config.yaml
model: "segmentation model"
color_jitter: 0.1
encoder_activation: "star_relu"
encoder_inner_norm: false
decoder_padding_mode: "replicate"
decoder_attention: false
decoder_upsampling: "nearest_conv"
steps: 10900
epochs: 4.8
warmup_steps: 1090
Rows from block 3 of the decoder of a small segmentation model, named by matrix and row number. Rows with one number belong to one channel. Each number is 128 + 32 x the weight over its row's rms, rounded and kept within 0 to 255. All counts start at 0.
After each channel's rows are labels from the 100 images, of 14976, where the channel reaches its highest value: "strongest on" is what is common among them; "peak on" is the class under the peak. Only what is clearly more common there than usual is listed. The data: Sentinel-2 satellite tiles (TerraMesh). In brackets: how many of the 100.
# convs1: first pointwise conv (decoder.decb.0.1.convs.1.weight, 256x256x1x1), inputs 0-127
# convs3: second pointwise conv (decoder.decb.0.1.convs.3.weight, 256x256x1x1, transposed), outputs 0-127

convs1.66 [241 145 150 174 147 124 143 129 144 130 140 145  82 110 141 126 117  92 118 125 130 161 135 143 132  63 159 114  87 131 136 121 138 137  71 152 123 181 137 138 167  44 128 159  77 143  90 120 135  68 203 130 174 119 121 157 144 136 148 113 200 140 132 130 131 147 122  42 140 137  35 128 149 134 139  73 142 133 123  64 155 125 153  67 123  95 182 213 167  72 126 156 118 165 133  93  66 128 133 134 116 152 146  99 132 120 150 133 186  49 129 143 107 144 133  89 144 116 132 122 119 138 129  28  94 133 149 119]
convs3.66 [178 172 122 177 106 159  76 125 140 159 124 178 125 126 183 171 112 131 144  86 166  74 121 116 154 180 182 130  76 113 140 135  73 148 105 134 150 166 130 104 177 102  73 185  73 191  67 126 150 185 188 150 141  97 138 133 138 143 117 120 193 179  86 139 150 161  98 180 114 117 189 128 105 124 170  94 138 101 172 119 131 134 123 143 148 189 162 165 158 128 142 115 122 115 103 181 164 134 129 149 124 176 140 134 161 193  94 118 127 138 181 151 170 154 110 109 186 110 174 153 147 155 117 184 131 104 132 133]
strongest on: main land cover: trees (51); clouds (36)
peak on: trees (57)

convs1.38 [136  99 141 167  91 112 136 139 139 177 152 106 131 134 141 129 158 145 126 124 121  95 130 157 149 166 129 139 114 132 131 134 166 126 134 110 139 102 131  94 169 166 126 162 140 132 132 110 136 101 139  75 170 109 129 110 143 140 130  88 155 169  76 140 138 138 107 169 103 197 138 136  68  86 106 159  68 172 166 139 149 143  76 162 137 136 140 161 107 190 103 148 159 140 147 155 145 122 106 141 124 110 202 141 128 154 152 122  99 190  96 137 134 119 133 132  97 155 193 101 119 128 102 106 143 132  89  95]
convs3.38 [143  96 182 104 182 106 107 114 162 131 191  82 125  80 120 106  80 138  62 168 132 111 138 193 176 117 163 147 113 176 152 154 150  64 179 117  96  79  71 140 109  93 128  82 118 124 100 143  76 107 135 137  85 184 134  97 124 135 152 150  91 108 172 121  80 100 186  78 132 175 125  90 148 149 122 117 121 101 128 120  67  90 140  92 160 128  80 114  88 145 186 101 129 166 122 142 167 159  60 134 174  70 133  85  87 115 144 117 103 119 128 104 128 187 109 147 101 153 123  83  60 111 164 126 116  81  96 128]
strongest on: flooded vegetation (62); main land cover: flooded vegetation (33)
peak on: flooded vegetation (30)

convs1.130 [102 168 122  80  47 175 150 105 110  92 177 139 133  69 191 166 150 126  91 209 168 147 106  84 116 124 109 118 174 137  83 124 184 160 126 144 113 161 131 113  88  70 147 117 122  74 129 141  61 136 122 150 147 154  92 151 155  93 123 101 124 130 137  91 163  73 142  82 143 110 170 122 132 127 161 137 179 120  77  79 162 149  86 149 160  57  81 157 139 178 151 121 112 135 122  76 119  89 131 131 151 125  86 134  84  66 109 168 115 143  73 138 108 134 148 141 134 133  74 165 111  83 151 117  92 155 106 114]
convs3.130 [147 157 104 170  81 126 119 123  99 139  87 177 112 149 183 189 135 136 168  62 134 107  98  70 102 176 122 129  89 121 115  97  81 170  77 149 137 163 150 113 164 152  77 197  81 183 113 104 175 178 157 135 172  90 144 166 152 138 101 129 196 180  99 150 155 168  71 203 128 113 175 142 119  98 160 122 140 142 164 124 163 162 143 159 116 174 154 145 141 136  94 153 116 119 120 164 134 109 157 132  89 182 148 136 155 188 138 110 171 109 171 157 173 112 164 100 199  83 154 135 167 172  96 164 154 157 176 106]
strongest on: snow or ice (93); main land cover: snow or ice (83)
peak on: snow or ice (54); trees (41)

convs1.6 [ 88 175 124  50  49 174 160 118 116  77 150 139 128  80 191 172 118 127  87 195 156 117 157  92  96 132 150  92 105 119  74 102 192 160 138 125 136 119  86 142  61 106 133 176 175  70 147 151 121 152 138 164 122 103  94 170 140  86 129 130 158 176 105  87 145  49 142 149 156  90 142 163  95  97 183 146 148 139  53 141 137 161 125 105 179 122  73 119 129 144 118 104 103 116 152 102 156  80 126 139 155 134  70 137  76  99 127 111 115 110  38 137 121 145 139 137  89  73  37 155 116  67 166 128 103 155 107  92]
convs3.6 [ 94  96 102  81 128 115 126 149 111  80 116 106 155 117  66  83 154 121 126 159  87 171 161 126  90  67  93 109 177 120 108 129 177 126 142 100 139 113 157 153  87 153 180  58 176  71 184 138 126  76  93  95 102 134 110 114 108 113 156 113  53  80 150 113 120  95 150  46 135 135  73 150 148 144  82 161  99 138  69 156 131 126 106 102 105  80 103  88 116 105 103 126 151 111 168  84  89 128 147  95 141 102  90 153 108  65 136 166 127 133  69 103  57  88 128 156  53 155  78 135 121  94 154  80 102 151 111 150]
strongest on: snow or ice (98); main land cover: snow or ice (84)
peak on: snow or ice (52); trees (42)

convs1.241 [169  94 116 147 129 132 128 117 133 145 132 146 131 146 162 163 146 120 120 188 104 101 101  62  94 118  68  96 131 146 107 134 178 117 104 138 121 138 171 125 148 149 110  96 121  42 128 221 144  82  75 142 127 125  95 165 181 105 120 130 113 141 157  94 127  91 128 112 126 205 145 118  77 102 136 121 151 157 134 145 140 187 158 120 130 129 171 101 114  95 140 128  38 126 128 139 142  91  95 105 176 153  87 127 172  64 117 176 129 142 126 151 136 134 112 108 104 141 114 145 116  98 135 141 123 197 127 185]
convs3.241 [145 167 107 171  85 122 148 114  99 120  98 187 126 123 186 186 142 160 146  70 141 104 131  74 104 176 120 156  79 133 137  92  80 167  62 119 147 148 144 140 165 157  68 183  79 186 118  90 168 167 137 126 155  97 163 176 166 166  95 117 196 171  90 164 167 170  87 206 140 133 178 134 133  84 181 107 121 118 154 150 142 174 125 134 126 181 140 139 139 147  97 133  95 107 136 164 139  99 162 119  76 190 131 133 154 186 123 138 173 108 167 157 172 111 154 131 177 105 159 140 160 148 116 182 132 151 156 122]
strongest on: water (92); main land cover: water (75); flooded vegetation (29)
peak on: water (88)

convs1.128 [ 99 175 123  73 132 146 112 145 118 111 132 179 110  99 130 122 131 104  85 181 169 116  98  97 122 107 117  94 131 123  79 147 194 171 109 133  78 114 196 136 119 155 125 145 114  87 107 180 140 128 105 180 144 119  75 192 100  94 117 127 144 159 155  76 168  37 135 158 118 189 120 131 111 122 167 127 153 128 115 158 177 193 141 145 152 138 111 102 122  86 157 122  88 121 138 139 113 110  72 123 139 170  82 129  85 124 132 176 135 140 136 101 110 147 102 124 152 125  84 187  71 109 116 136 139 170 136 174]
convs3.128 [140 143  95 150  66 110 159 124  73 103  92 175 139 111 177 193 164 147 154  69 114 118 130  64  88 162 102 146  82 122 119 100  77 164  54 112 153 144 167 148 154 171  73 165  75 186 143  92 171 155 118 109 145  87 151 176 156 147 111 104 191 162  96 158 159 145  84 198 150 140 165 144 154  88 165 118 104 121 138 150 148 168 107 127 121 170 129 106 134 129  87 135 104 103 159 158 126 107 165 101  78 183 116 152 147 177 130 149 188  98 156 145 163  92 158 137 172  98 137 147 163 137 125 161 116 173 156 132]
strongest on: water (97); main land cover: water (80); bare ground (53); flooded vegetation (28)
peak on: water (97)

convs1.165 [169  95 132 161 128  81 141 134 165 216 125 115 149 177 123 134 175 136 124 112  72 121 149 121 130 121  85 185 131 134 163 129 122 142 146 142 152 129 139 123 157 140 124 195 127 150 125 121 117 131 185  48 125  96 164 139 121 168 139 141 128 155  83 143 146 183 135 156 113 239 101 120  46 119  71 134  95 114 144 151 120 135 127 167 107 172 141 108 138 196 108 161 144 117 150 136 116 104  87 123 127 132 177 142 135 151 125 120 132 114  92 131 144 157 124  93 137 135 198 103 112 126 139 124 109 158 103  88]
convs3.165 [132 127 165 113 172 147 107 118 180 142 200 104 140  75 141 121  92 136  77 158 148  87 154 193 192 128 157 133  85 137 165 175 132  86 173  99 134 119  89 127 117  71  98 114  98 153  90 147  83 127 142 135  75 158 131  90 127 141 150 121 125 110 130 130 105  98 173 108 125 165 158 100 137 150 136  90 117  69 122 133  70 100 116  85 181 148 111 130 119 120 196  73 124 130 114 153 177 155  78 141 180 100 118 110 111 144 106 135  87 139 135 102 136 189  76 159 118 169 126 121  70  95 178 149  97  62  75 142]
strongest on: flooded vegetation (50); clouds (46); main land cover: flooded vegetation (31)
peak on: clouds (28); flooded vegetation (27)

convs1.178 [119 177 138  62  75 184 164 120 105 102 145 121 111 108 205 188  98 153  98 202 161 119 170  69 107 108 174 105  82 113 102 115 194 158 117 132 149 134 118 143  70 128 134 173 150  97 155 159 164 148 123 183 130 106  91 171 119 102 123 132 139 203 104  80 148  48 120 160 148  89 128 172 116 136 187 147 123 152  69 159 131 161 130 108 168 121  81 144 138 114 135 110 107 135 128  67 134  89 151 124 153 141  80 147  90 121 128  94 152 111  28 146 128 132 105 122 123  92  52 162 113  48 187 147 106 150 123  97]
convs3.178 [171 151 154 173 132 135 123 111 150 179 149 144  99 135 187 170  91 135 124 106 174  91  96 131 177 191 171 136  72 141 146 128  84 128 122 159 112 143  89 107 172 100  76 186  77 181  59 119 118 175 155 168 152 121 143 132 141 146 106 143 195 169 110 139 126 153 107 198 111 122 191 109 105 114 164  89 166 117 187 100 117 129 148 152 152 177 143 165 136 142 169 131 116 146  87 167 177 132 104 170 121 153 163 106 143 194 121  91 121 127 188 154 194 180 123  99 204 101 177 117 130 161 113 181 151 100 144 111]
strongest on: snow or ice (99); main land cover: snow or ice (82)
peak on: trees (50); snow or ice (45)

convs1.254 [ 85 157 126  68 102 176 100 138  97 101 129 163 119  89 149 146 141 129  86 201 172 137 114  84  94 136 132  96 154 130  89 133 213 181 123 115  78 115 182 136  83 134 131 133 118  77 129 179 101 164 123 156 148 126  89 188 103  78 139 129 164 147 155  69 181  60 123 155 131 140 128 131  80 117 162 103 179 125  81 142 172 195 140 152 167 119 108 121 128 103 154 128  66 137 128 128 139 108  76 114 136 175  77 108  81  89 140 172 132 133 114 109 110 133 134 129 138 129  82 171  85 106 140 139 124 154 128 171]
convs3.254 [116 106 162 107 188 142 113 132 176 146 167  84 125 135  71  71 106 113 106 191 134 140 132 202 170  81 141 114 178 126 139 165 178  89 202 127 113 110  98 117 109  88 186  82 181  63 120 154  81  97 131 140 100 165 113  82 101 116 150 135  66  94 165  98  93 105 182  38 116 122  80 112 112 161  96 135 142 134 108 106 101  87 133 121 146  86 117 140 116 124 175 113 145 154  99 101 130 148  87 146 172  77 129 114 104  68 128 108  71 152  93 108  89 162  91 118  76 167 114 113  93 112 149  88 121  88 100 136]
strongest on: main land cover: trees (43); main land cover: water (33)
peak on: water (38)

convs1.112 [161  94 151 179 114 112 110 146 125 187 148  90 151 147 124 128 152 148 116 152 119 109 126 125 123 175 142 136 115 148 113 112 149 112 152 118 129 128 134 103 143 126 143 186 108 173 120 111 151 104 102  91 164 103 137 108 135 134 115 136 155 148  80 136 127 172 131 139 128 208 131 142  57 124  93 119  88 137 151 135 130 139 121 164 138 139 157 157 126 196 132 166 154  91 150 136 125 123 115 136 126 111 195 154 145 169 116 135 128  95  90 138 133 132 149 104 141 157 171  97 130 116 101 129 134 150  97  96]
convs3.112 [119  97 179 100 176 112 123 113 166 142 190  87 123  91 135 117  74 137  70 167 139 103 131 198 188 119 153 138 106 168 148 163 138  62 184 122  96  89  63 137 117  89 116  96 117 130  97 143  69 118 130 143  91 172 135  97 118 131 146 150 104 112 163 116  75  92 184  90 130 166 138  89 138 153 129 113 130 101 136 112  72  82 135  98 161 138  90 125  92 141 184  97 126 166 114 144 175 158  57 148 180  72 142  92  84 125 136 102  90 110 132  99 137 192 106 139 118 153 118  83  55 122 165 128 115  73 100 127]
strongest on: water (69); flooded vegetation (66); main land cover: flooded vegetation (40)
peak on: flooded vegetation (39)

convs1.88 [158  85 116 157 157  58 138 106 124 187  80 128 148 164 118  97 173 120 116  96  55 129 149 106 114 116  44 158 135 138 152 121 102 138 147 144 152 141 142  99 142 138 130 177 119 145 124 126 132 124 131  42 106 109 143 141 121 149 132 130 114 175  88 143 139 183 113 137 117 231 111 117   0 136  66 108 108 120 122 133 113 155 120 129 127 161 146 140 145 177 131 142 142 137 153 141 107 133  87 138 119 136 172 144 155 121 127 118 111 133  64 123 174 128 127  97 169 129 160 109 107  94 143  99 117 168 114  84]
convs3.88 [110 114 101 131  92  88 152 134  70  96  70 133 116 170 101 131 166 135 163 107  99 176 102  67  60 124  99 127 174 130  99  79 138 164  88 158 109 115 159 142 134 188 171 132 179  89 179 101 165 127  97 120 173 128 129 166 133 121 105 139 116 136 146 132 151 155 109 131 140 105  89 148 139 100 120 169 132 184 123 131 180 159 149 160  82  91 120 117 110 143  65 179 122 136 144 103  74  97 174 107  81 144 137 130 141  96 171 128 179 109 110 153 102  65 184 111 120  93 126 120 165 153  86 101 156 200 171 110]
strongest on: flooded vegetation (48); clouds (39); main land cover: flooded vegetation (30)
peak on: flooded vegetation (28); clouds (27)

convs1.73 [168  95 133 161 156  73 158 113 135 199  90 124 165 157 118 114 178 126  94 116  67 134 144 135 113 133  56 169 145 135 145 120 101 131 142 147 166 115 128 109 138 138 134 189 135 129 119 135 134 136 172  49 101 115 145 137  93 154 137 144 139 166  78 135 133 174 111 138 112 225  91 131  10 138  77 128  91 118 128 157 114 151 123 147 119 165 140 119 141 191 130 143 142 107 151 144  97 118  78 113 119 117 181 128 149 118 114 122 120 118  73 113 152 133 125  98 139 132 188  85  98 115 149 105 106 160 115  67]
convs3.73 [118 123 105 137  92  96 155 139  73 113  68 134 108 175  94 123 165 125 171 111  99 174  98  69  68 119  98 121 177 119  98  75 135 166  86 157 113 125 157 138 130 184 169 140 175  91 176 108 161 125 107 127 178 117 126 166 131 118 110 140 117 137 140 135 145 152  99 137 132  97  87 149 130 106 116 171 144 186 121 130 181 164 149 160  76  89 128 130 126 138  68 186 127 132 142 100  75 101 179 114  82 147 138 136 140  96 164 121 175 119 111 156 106  62 184 104 130  96 128 118 175 158  76  96 159 198 179 108]
strongest on: flooded vegetation (50); clouds (40); main land cover: flooded vegetation (29)
peak on: clouds (28); flooded vegetation (27)

convs1.143 [114 126 146 143  85 151 118  88 158 163 162 173 118 113 171 140 164 100 120 168 101 122  83  69 146 159  94  87 144 145 103 127 187 125 125 141 118 112 136 118  93 117 117 142 134  70 136 171 120 134 113 114 150 164  84 198 134  75 131 146 124 102 161  86 141  96 109 147 191 129 172 137  88 102 171 132 164 137 136 120 149 187 145 117 144  78 168 104 115 131 144 129  77 126 110 109  94 110  92 116 160 160  95 125 149  78 143 164 100 159 146 145 129 124 147 154 131 148 106 137 114 110 126 134 137 179  99 183]
convs3.143 [113 162  95 160  80 121 176 103  92 128  82 177 116 152 162 169 164 157 168  79 139 144 125  64  87 155  86 157 118 106 123  75 105 178  66 134 149 156 165 135 147 171 107 169 111 159 150  89 176 143  98 130 160  96 155 189 165 156  80 128 185 155 101 166 177 179  91 204 148 107 143 144 120  69 163 117 126 151 127 135 161 176 127 145 115 141 159 141 148 145  76 153  95 108 139 127 103  82 176 121  64 179 123 139 169 160 142 137 182 125 139 168 156  88 165 125 166  97 143 157 174 142 108 156 147 179 165 111]
strongest on: water (86); main land cover: water (67)
peak on: water (81)

convs1.56 [131 121 140 122  98 149 144 144 150 135 141 148 100 122 169 138 154 120 109 177 122 109  82  51 130 133  88 108 131 154  99 115 183 145 139 156  98 113 160 135 120 151  97 101 124  63 143 205 138 101 103 114 147 124  92 187 117  92 131 103 112 129 162  83 148 101  99 116 151 189 140 145  75 123 167 136 155 148 148 131 163 187 119 133 153 124 164 102 114  99 115 140  33 128 123 139 122  94  91 107 163 154  85 115 143  88 129 179 161 151 150 106 164 123 119 138 172 144 115 140 109 120 125 152 166 196 129 174]
convs3.56 [121 162  94 159  79 126 166 110  83 120  89 189 128 124 182 186 160 152 156  78 131 129 133  65  92 158 105 158  90 117 123  88  90 168  59 122 149 151 155 141 153 168  87 173  88 174 135  91 176 155 110 121 159  91 151 188 169 153  90 118 185 166 101 162 173 173  82 202 151 126 161 145 136  79 169 114 115 132 146 151 158 175 121 134 118 161 146 130 140 144  82 144  90 104 149 145 128  93 170 104  67 182 121 139 155 178 130 148 185 110 155 155 158  90 162 130 169  98 150 151 169 143 112 158 126 173 160 128]
strongest on: water (97); main land cover: water (80); bare ground (51); flooded vegetation (31)
peak on: water (96)

convs1.17 [ 42 140 143 103 129 152  41 133 121 125 125 147 127  71  89 116 125 109 107  76 126  78 147 119 135 225 125 100 121 169 103 128 123 150  88 127 163 173 117 134  54  61 154 107  41  90 169 145 139 209 114 130 132 146  97 154 141 111 120 122 151  82 119 122 147 109  97 182 161 107 157  99 122 130 137  74 150 126 154 146 169 148 121 138 138 132  85  89 138 119 123 151 123  91 126 128 131  91 136 113 117 133 131 153 116 114  86 124 156  84 140 123 123 117 160 128  95 172 111 116 121 133 123 159 132 137 118  95]
convs3.17 [147 196 136 177 129 168 160  80 151 183 140 166  95 141 142 128 135 160 150 124 188 131 109 137 146 161 134 173 103  94 164 115 124 168 118 145 142 177 121  89 148  99 108 173 101 155 116  88 144 158 117 179 144 123 174 165 179 166  74 140 179 139  97 180 172 181 128 218 127  98 138  98  77  80 181  73 151 119 127 114 130 164 137 153 174 140 186 190 156 148 128 131  76 133  88 131 114  81 141 162  83 159 147 113 183 159 118 104 122 165 132 167 160 159 113  95 184 129 161 171 147 133 115 170 148 107 142 104]
strongest on: clouds (100); trees (93); main land cover: trees (67)
peak on: clouds (64)

convs1.83 [138  84 134 151 143  60 140 127 134 213 105 147 163 180 125 105 192 129 114 102  67 127 157 125 108 107  51 162 117 151 150 140 119 142 154 143 160 143 141 125 158 132 121 170 112 160 116 123 101 136 131  53 122  87 162 130  85 166 132 139 131 162  83 138 133 181 117 136 123 239 107 126  27 134  92 136  85 114 128 134 129 152 160 147 114 157 159 131 133 172 137 147 152 113 155 138 124 120  86 110 132 138 152 137 161 128 132 123 128 126  90 130 156 144 115 107 171 113 163  91 117 106 127  99 104 155 117  82]
convs3.83 [139 137 154 123 168 166  97 117 192 157 183 118 147  89 153 118  92 128  94 149 161  86 160 193 198 132 155 129  84 126 160 175 126  92 175  96 142 132  99 109 126  60  91 125  84 156  78 150  90 128 150 132  79 138 130  91 118 139 155 110 133 117 105 126 112 107 152 128 112 147 163 105 124 158 138  84 114  66 134 131  77  99 103  94 177 154 131 135 144 109 198  70 133 115 108 147 176 153  80 146 178 109 117 125 121 157  89 130  80 146 143 108 143 190  65 142 129 163 129 134  93  97 171 159  97  49  80 153]
strongest on: flooded vegetation (53); clouds (37); main land cover: flooded vegetation (31)
peak on: flooded vegetation (29); clouds (26)

convs1.123 [141 137 117 130  87 125 154 125 142 140 110  84  91  89 197 169 160 143  98 180 119 106 169 103 125  88 163 130  46 102 100 108 185 117 127 139 130 132 147 121 157 144 135 135  92  79 118 159 183 124 103  76 116  99 131 121 197 112 128 153 133 224 119  98 148 201 140 102 120  89 147 151 142 160 122  93 101  78  21  81 135 151 119 104 136  99 131 100 140 155 131 116 106 108 175  64 154  99 100 160 121 101  98 101  90  81 144  99  98 140  36 154 127 114 103  70 110 129 135 183 102  71 136 126 129 126 125  62]
convs3.123 [139 162 146 159 130 158 126 116 157 199 139 138  82 174 145 132  85 126 158 115 175 108  93 146 183 173 144 126 116 115 128 131  94 129 149 178 104 148 106  74 151  87 123 192 124 156  86 133 112 171 137 173 162 128 129 127 136 134  99 158 188 173 114 135 129 171 100 181  86  87 166 117  78 124 144 103 179 148 162  76 146 125 159 187 135 148 168 188 160 151 168 145 114 163  60 143 146 130  95 190 132 149 172 108 162 163 107  79 101 159 163 146 173 175 119  73 183 117 154 137 149 155  92 154 163  97 139  97]
strongest on: snow or ice (99); main land cover: snow or ice (82)
peak on: trees (52); snow or ice (40)

convs1.134 [168 108 161 158 156  88  89 125 132 163 104  93  25 122 249 150 146 104 111 150 103 145 111 115 132  41  96 133 160 100 135  85 134 135  52  96 109 143 158 140 203  78 130 110 133 130 162 124  99  96 149 110 124 117 118 121 194 125 135 151 142 190  97 136 133 157  85 142 139 139  58 204 121 142  83 126 114 118  68 120 118 141  78 110 143  96 123 170 132 180 141 120 135 137 170  73  38 129 101 148 114 102 125  50 120 115  96 133 144  56  85 139  80 109 109 124 131 147 161 159 108 112  89  71 119 175 185  61]
convs3.134 [113 156  93 131 140 165 178 117 132 123 105 152 148 148  71  83 180 156 160 138 159 169 170 121 107  99 105 134 176  72 148 116 154 188 129 106 177 182 181 127 110 133 181 142 174  78 160 106 152 104  86 111 122 127 153 144 155 153 100  89 130  92  94 163 177 145 127 153 144 102  69 147 118  92 137 111 115 131  85 153 141 165 106 114 145  67 168 134 168 107  91 104  95  85 140  81  77  68 177  97  87 152  90 164 180  76 109 166 126 186  81 146  90  86 115 147 111 148 106 185 178  95 139 117 103 152 107 149]
strongest on: snow or ice (96); trees (89); main land cover: snow or ice (71)
peak on: trees (51)

convs1.91 [127 105 111 148 103 131 150 133 164 138 130 139 117 102 183 158 182 117 129 198 100 117  76  65 132 140  85  87 144 144  91 129 191 121 123 149 116 120 138 132  95 118  99  89 159  44 131 190 100 122 119 109 153 141  87 171 171  74 132  80 116 117 162  85 120 107 137 114 168 133 153 120  84 119 176 109 166 149 133 117 161 177 115 123 152  96 174 108 109 113 118 113  65 167 112 123 114  97  84 111 149 138  97 135 166  72 124 185 135 141 163 133 131 136 124 137 134 150 102 120 120 106 111 126 153 187 107 175]
convs3.91 [124 176 100 171  79 128 172  99 104 131 103 187 119 141 172 167 154 156 170  78 145 131 118  74  97 167 116 159  99 108 141  80  91 179  66 139 145 163 156 125 151 158  95 183  98 174 140  79 173 157 117 138 159  96 165 180 167 156  83 132 183 165 100 173 171 175  91 210 143 109 153 128 117  72 177 102 131 137 144 141 155 175 133 157 126 158 165 151 150 144  90 145  91 110 127 147 114  84 166 127  70 184 129 140 177 174 132 132 174 121 147 170 162 108 153 113 179 100 150 152 173 136 106 164 145 165 165 112]
strongest on: water (99); main land cover: water (83); flooded vegetation (29)
peak on: water (98)

convs1.31 [169 110 148 145  88 111 119  85 183 222 154 120 153 160 107 117 173 146 116 110  75 109 143  89 142 118  90 177 149 124 160 139 114 129 131 124 146 125 125  89 148 145 110 168 140 145 116 115 119 127 155  29 133 119 166 125 100 175 147 130 131 157  95 158 131 179 115 133  94 220 119 141  33 122  79 135  89 110 135 123 130 134 111 158 102 155 136 131 129 192 120 152 148 137 155 136 109 111  97 109 129 108 200 115 126 139 105  97 121 115  88 126 137 123 146 108 116 120 179 116 122 114 149 119 116 133  97  92]
convs3.31 [140 121 171 118 181 133  93 107 173 134 193 115 130  74 148 125 103 146  68 154 144  88 153 198 181 114 150 151  91 155 166 169 124  92 169 101 120 110  81 134 119  81  95  95  95 147  90 137  86 128 142 141  80 168 136 105 135 149 144 132 114 117 139 136 100 101 173  85 136 175 152  85 140 140 138  95 111  70 128 136  54  99 118  82 171 152 104 126 114 131 180  72 113 137 123 156 174 152  80 133 164  95 125  99 101 145 116 136  93 130 142 116 127 184  87 156 107 170 127 115  68 100 178 152 102  63  78 128]
strongest on: clouds (63); flooded vegetation (40)
peak on: clouds (28)

convs1.137 [162  84 125 163 152  58 135 116 142 196  90 130 155 177 109 114 191 106 121 114  52 123 146 113 119 109  61 163 143 129 140 123 108 141 141 158 153 116 127 118 150 124 106 184 128 155 115 120 129 130 165  61 124 112 170 121 101 146 140 128 138 168  78 138 144 179 114 133 112 226 108 102  14 134  82 121  85  99 139 147 124 144 133 134 118 167 143 133 140 192 126 157 144 120 163 139 111 109  92 118 123 142 165 148 155 123 121 127 109 115  83 137 171 136 123 115 159 132 190 112 100 111 131 103 116 163 119  80]
convs3.137 [114 125 103 136  86  96 148 134  68 105  63 138 116 174 100 132 167 122 164 108 103 173  97  61  68 120  98 126 176 124  96  77 129 167  89 159 114 125 157 139 127 191 168 136 174 101 175 109 171 125 108 125 177 117 130 164 131 121 105 145 125 141 140 133 147 158  98 135 134  96  92 157 132 100 123 174 137 189 124 132 179 161 142 161  82  95 134 122 121 137  65 189 131 129 141 107  80 100 179 112  81 148 139 137 142  98 161 124 174 117 112 155 109  63 179 107 124  88 131 118 169 154  78  96 156 205 181 111]
strongest on: flooded vegetation (50); clouds (37); main land cover: flooded vegetation (32)
peak on: flooded vegetation (30)

convs1.74 [125 117 126 143  99 139 127 132 155 148 146 150  97  94 170 139 172 135 125 177 116 109  74  29 145 143  69  92 139 136 104 143 174 134 126 134 109 109 161 121 107 120 102  83 142  37 111 187 101 111 112 107 141 114  90 178 157  89 139  79 115 119 152  81 134 100 109 108 175 125 146 133  84 126 187 129 173 140 134 123 153 173  96 133 142  93 173 105 121  99 148 130  52 168 130  99  94 110  88 104 172 148  84 139 150  78 125 164 150 144 150 120 154 121 116 140 153 167 118 137 115 116 104 136 155 185  98 165]
convs3.74 [127 168  97 156  73 132 173 106  95 126  95 186 123 140 174 172 155 153 171  80 132 133 127  66  94 163 102 157 102 111 125  83  86 170  62 136 149 165 161 126 153 169  90 178  96 176 140  86 175 160 117 131 156  94 160 184 169 155  82 128 186 158  94 162 170 175  80 206 137 115 155 138 126  78 169 114 128 134 137 136 165 176 122 149 126 155 160 140 145 142  83 147  91 108 130 141 115  88 172 115  69 186 131 144 165 170 136 134 175 115 141 161 155  94 168 124 179 105 144 146 177 143 104 157 145 174 169 112]
strongest on: water (99); main land cover: water (82); flooded vegetation (28)
peak on: water (99)

convs1.246 [ 97 187  89  91 116 181 135 119 113  97 143 161 136  93 160 174 152 109  67 189 172 172 103  94 125  78 129 103  93 108  89 134 224 197 157 117  73 138 196 145 137 159 123 115  95  89 103 156 131 105  98 155 110 137  75 135 124  66 115 130 123 130 124  87 193 101 174 127 125 136 131 121 129 156 184 115 177 110  69 164 156 147 129 136 155 120  95  95 143 129 147 144  89 157 110 124 121  96  83 129 147 162  87 124  58 107 152 160 138 124  89 116 130 137  80 127 119 116  97 215  62  95 119 113  90 130 169 123]
convs3.246 [116 121 167 107 201 146 130 120 188 147 178  88 120 124  68  55 115 127 104 197 148 162 138 206 173  80 147 122 175 128 147 154 194 100 191 124 118 116  93 120  98  79 179  94 171  68 135 141  79  92 115 143 100 182 126  97 115 128 143 142  56  78 161 124 105 111 185  76 127 128  72  97 109 154 109 121 139 116  93 118  96 103 131 112 160  77 125 142 118 129 173 101 129 144 103  91 123 139  93 139 166  73 128 105 108  62 120 126  72 155  79 119  89 172  80 137  69 165 110 115  96 101 155 100 118  74  87 129]
strongest on: main land cover: trees (61)
peak on: trees (56)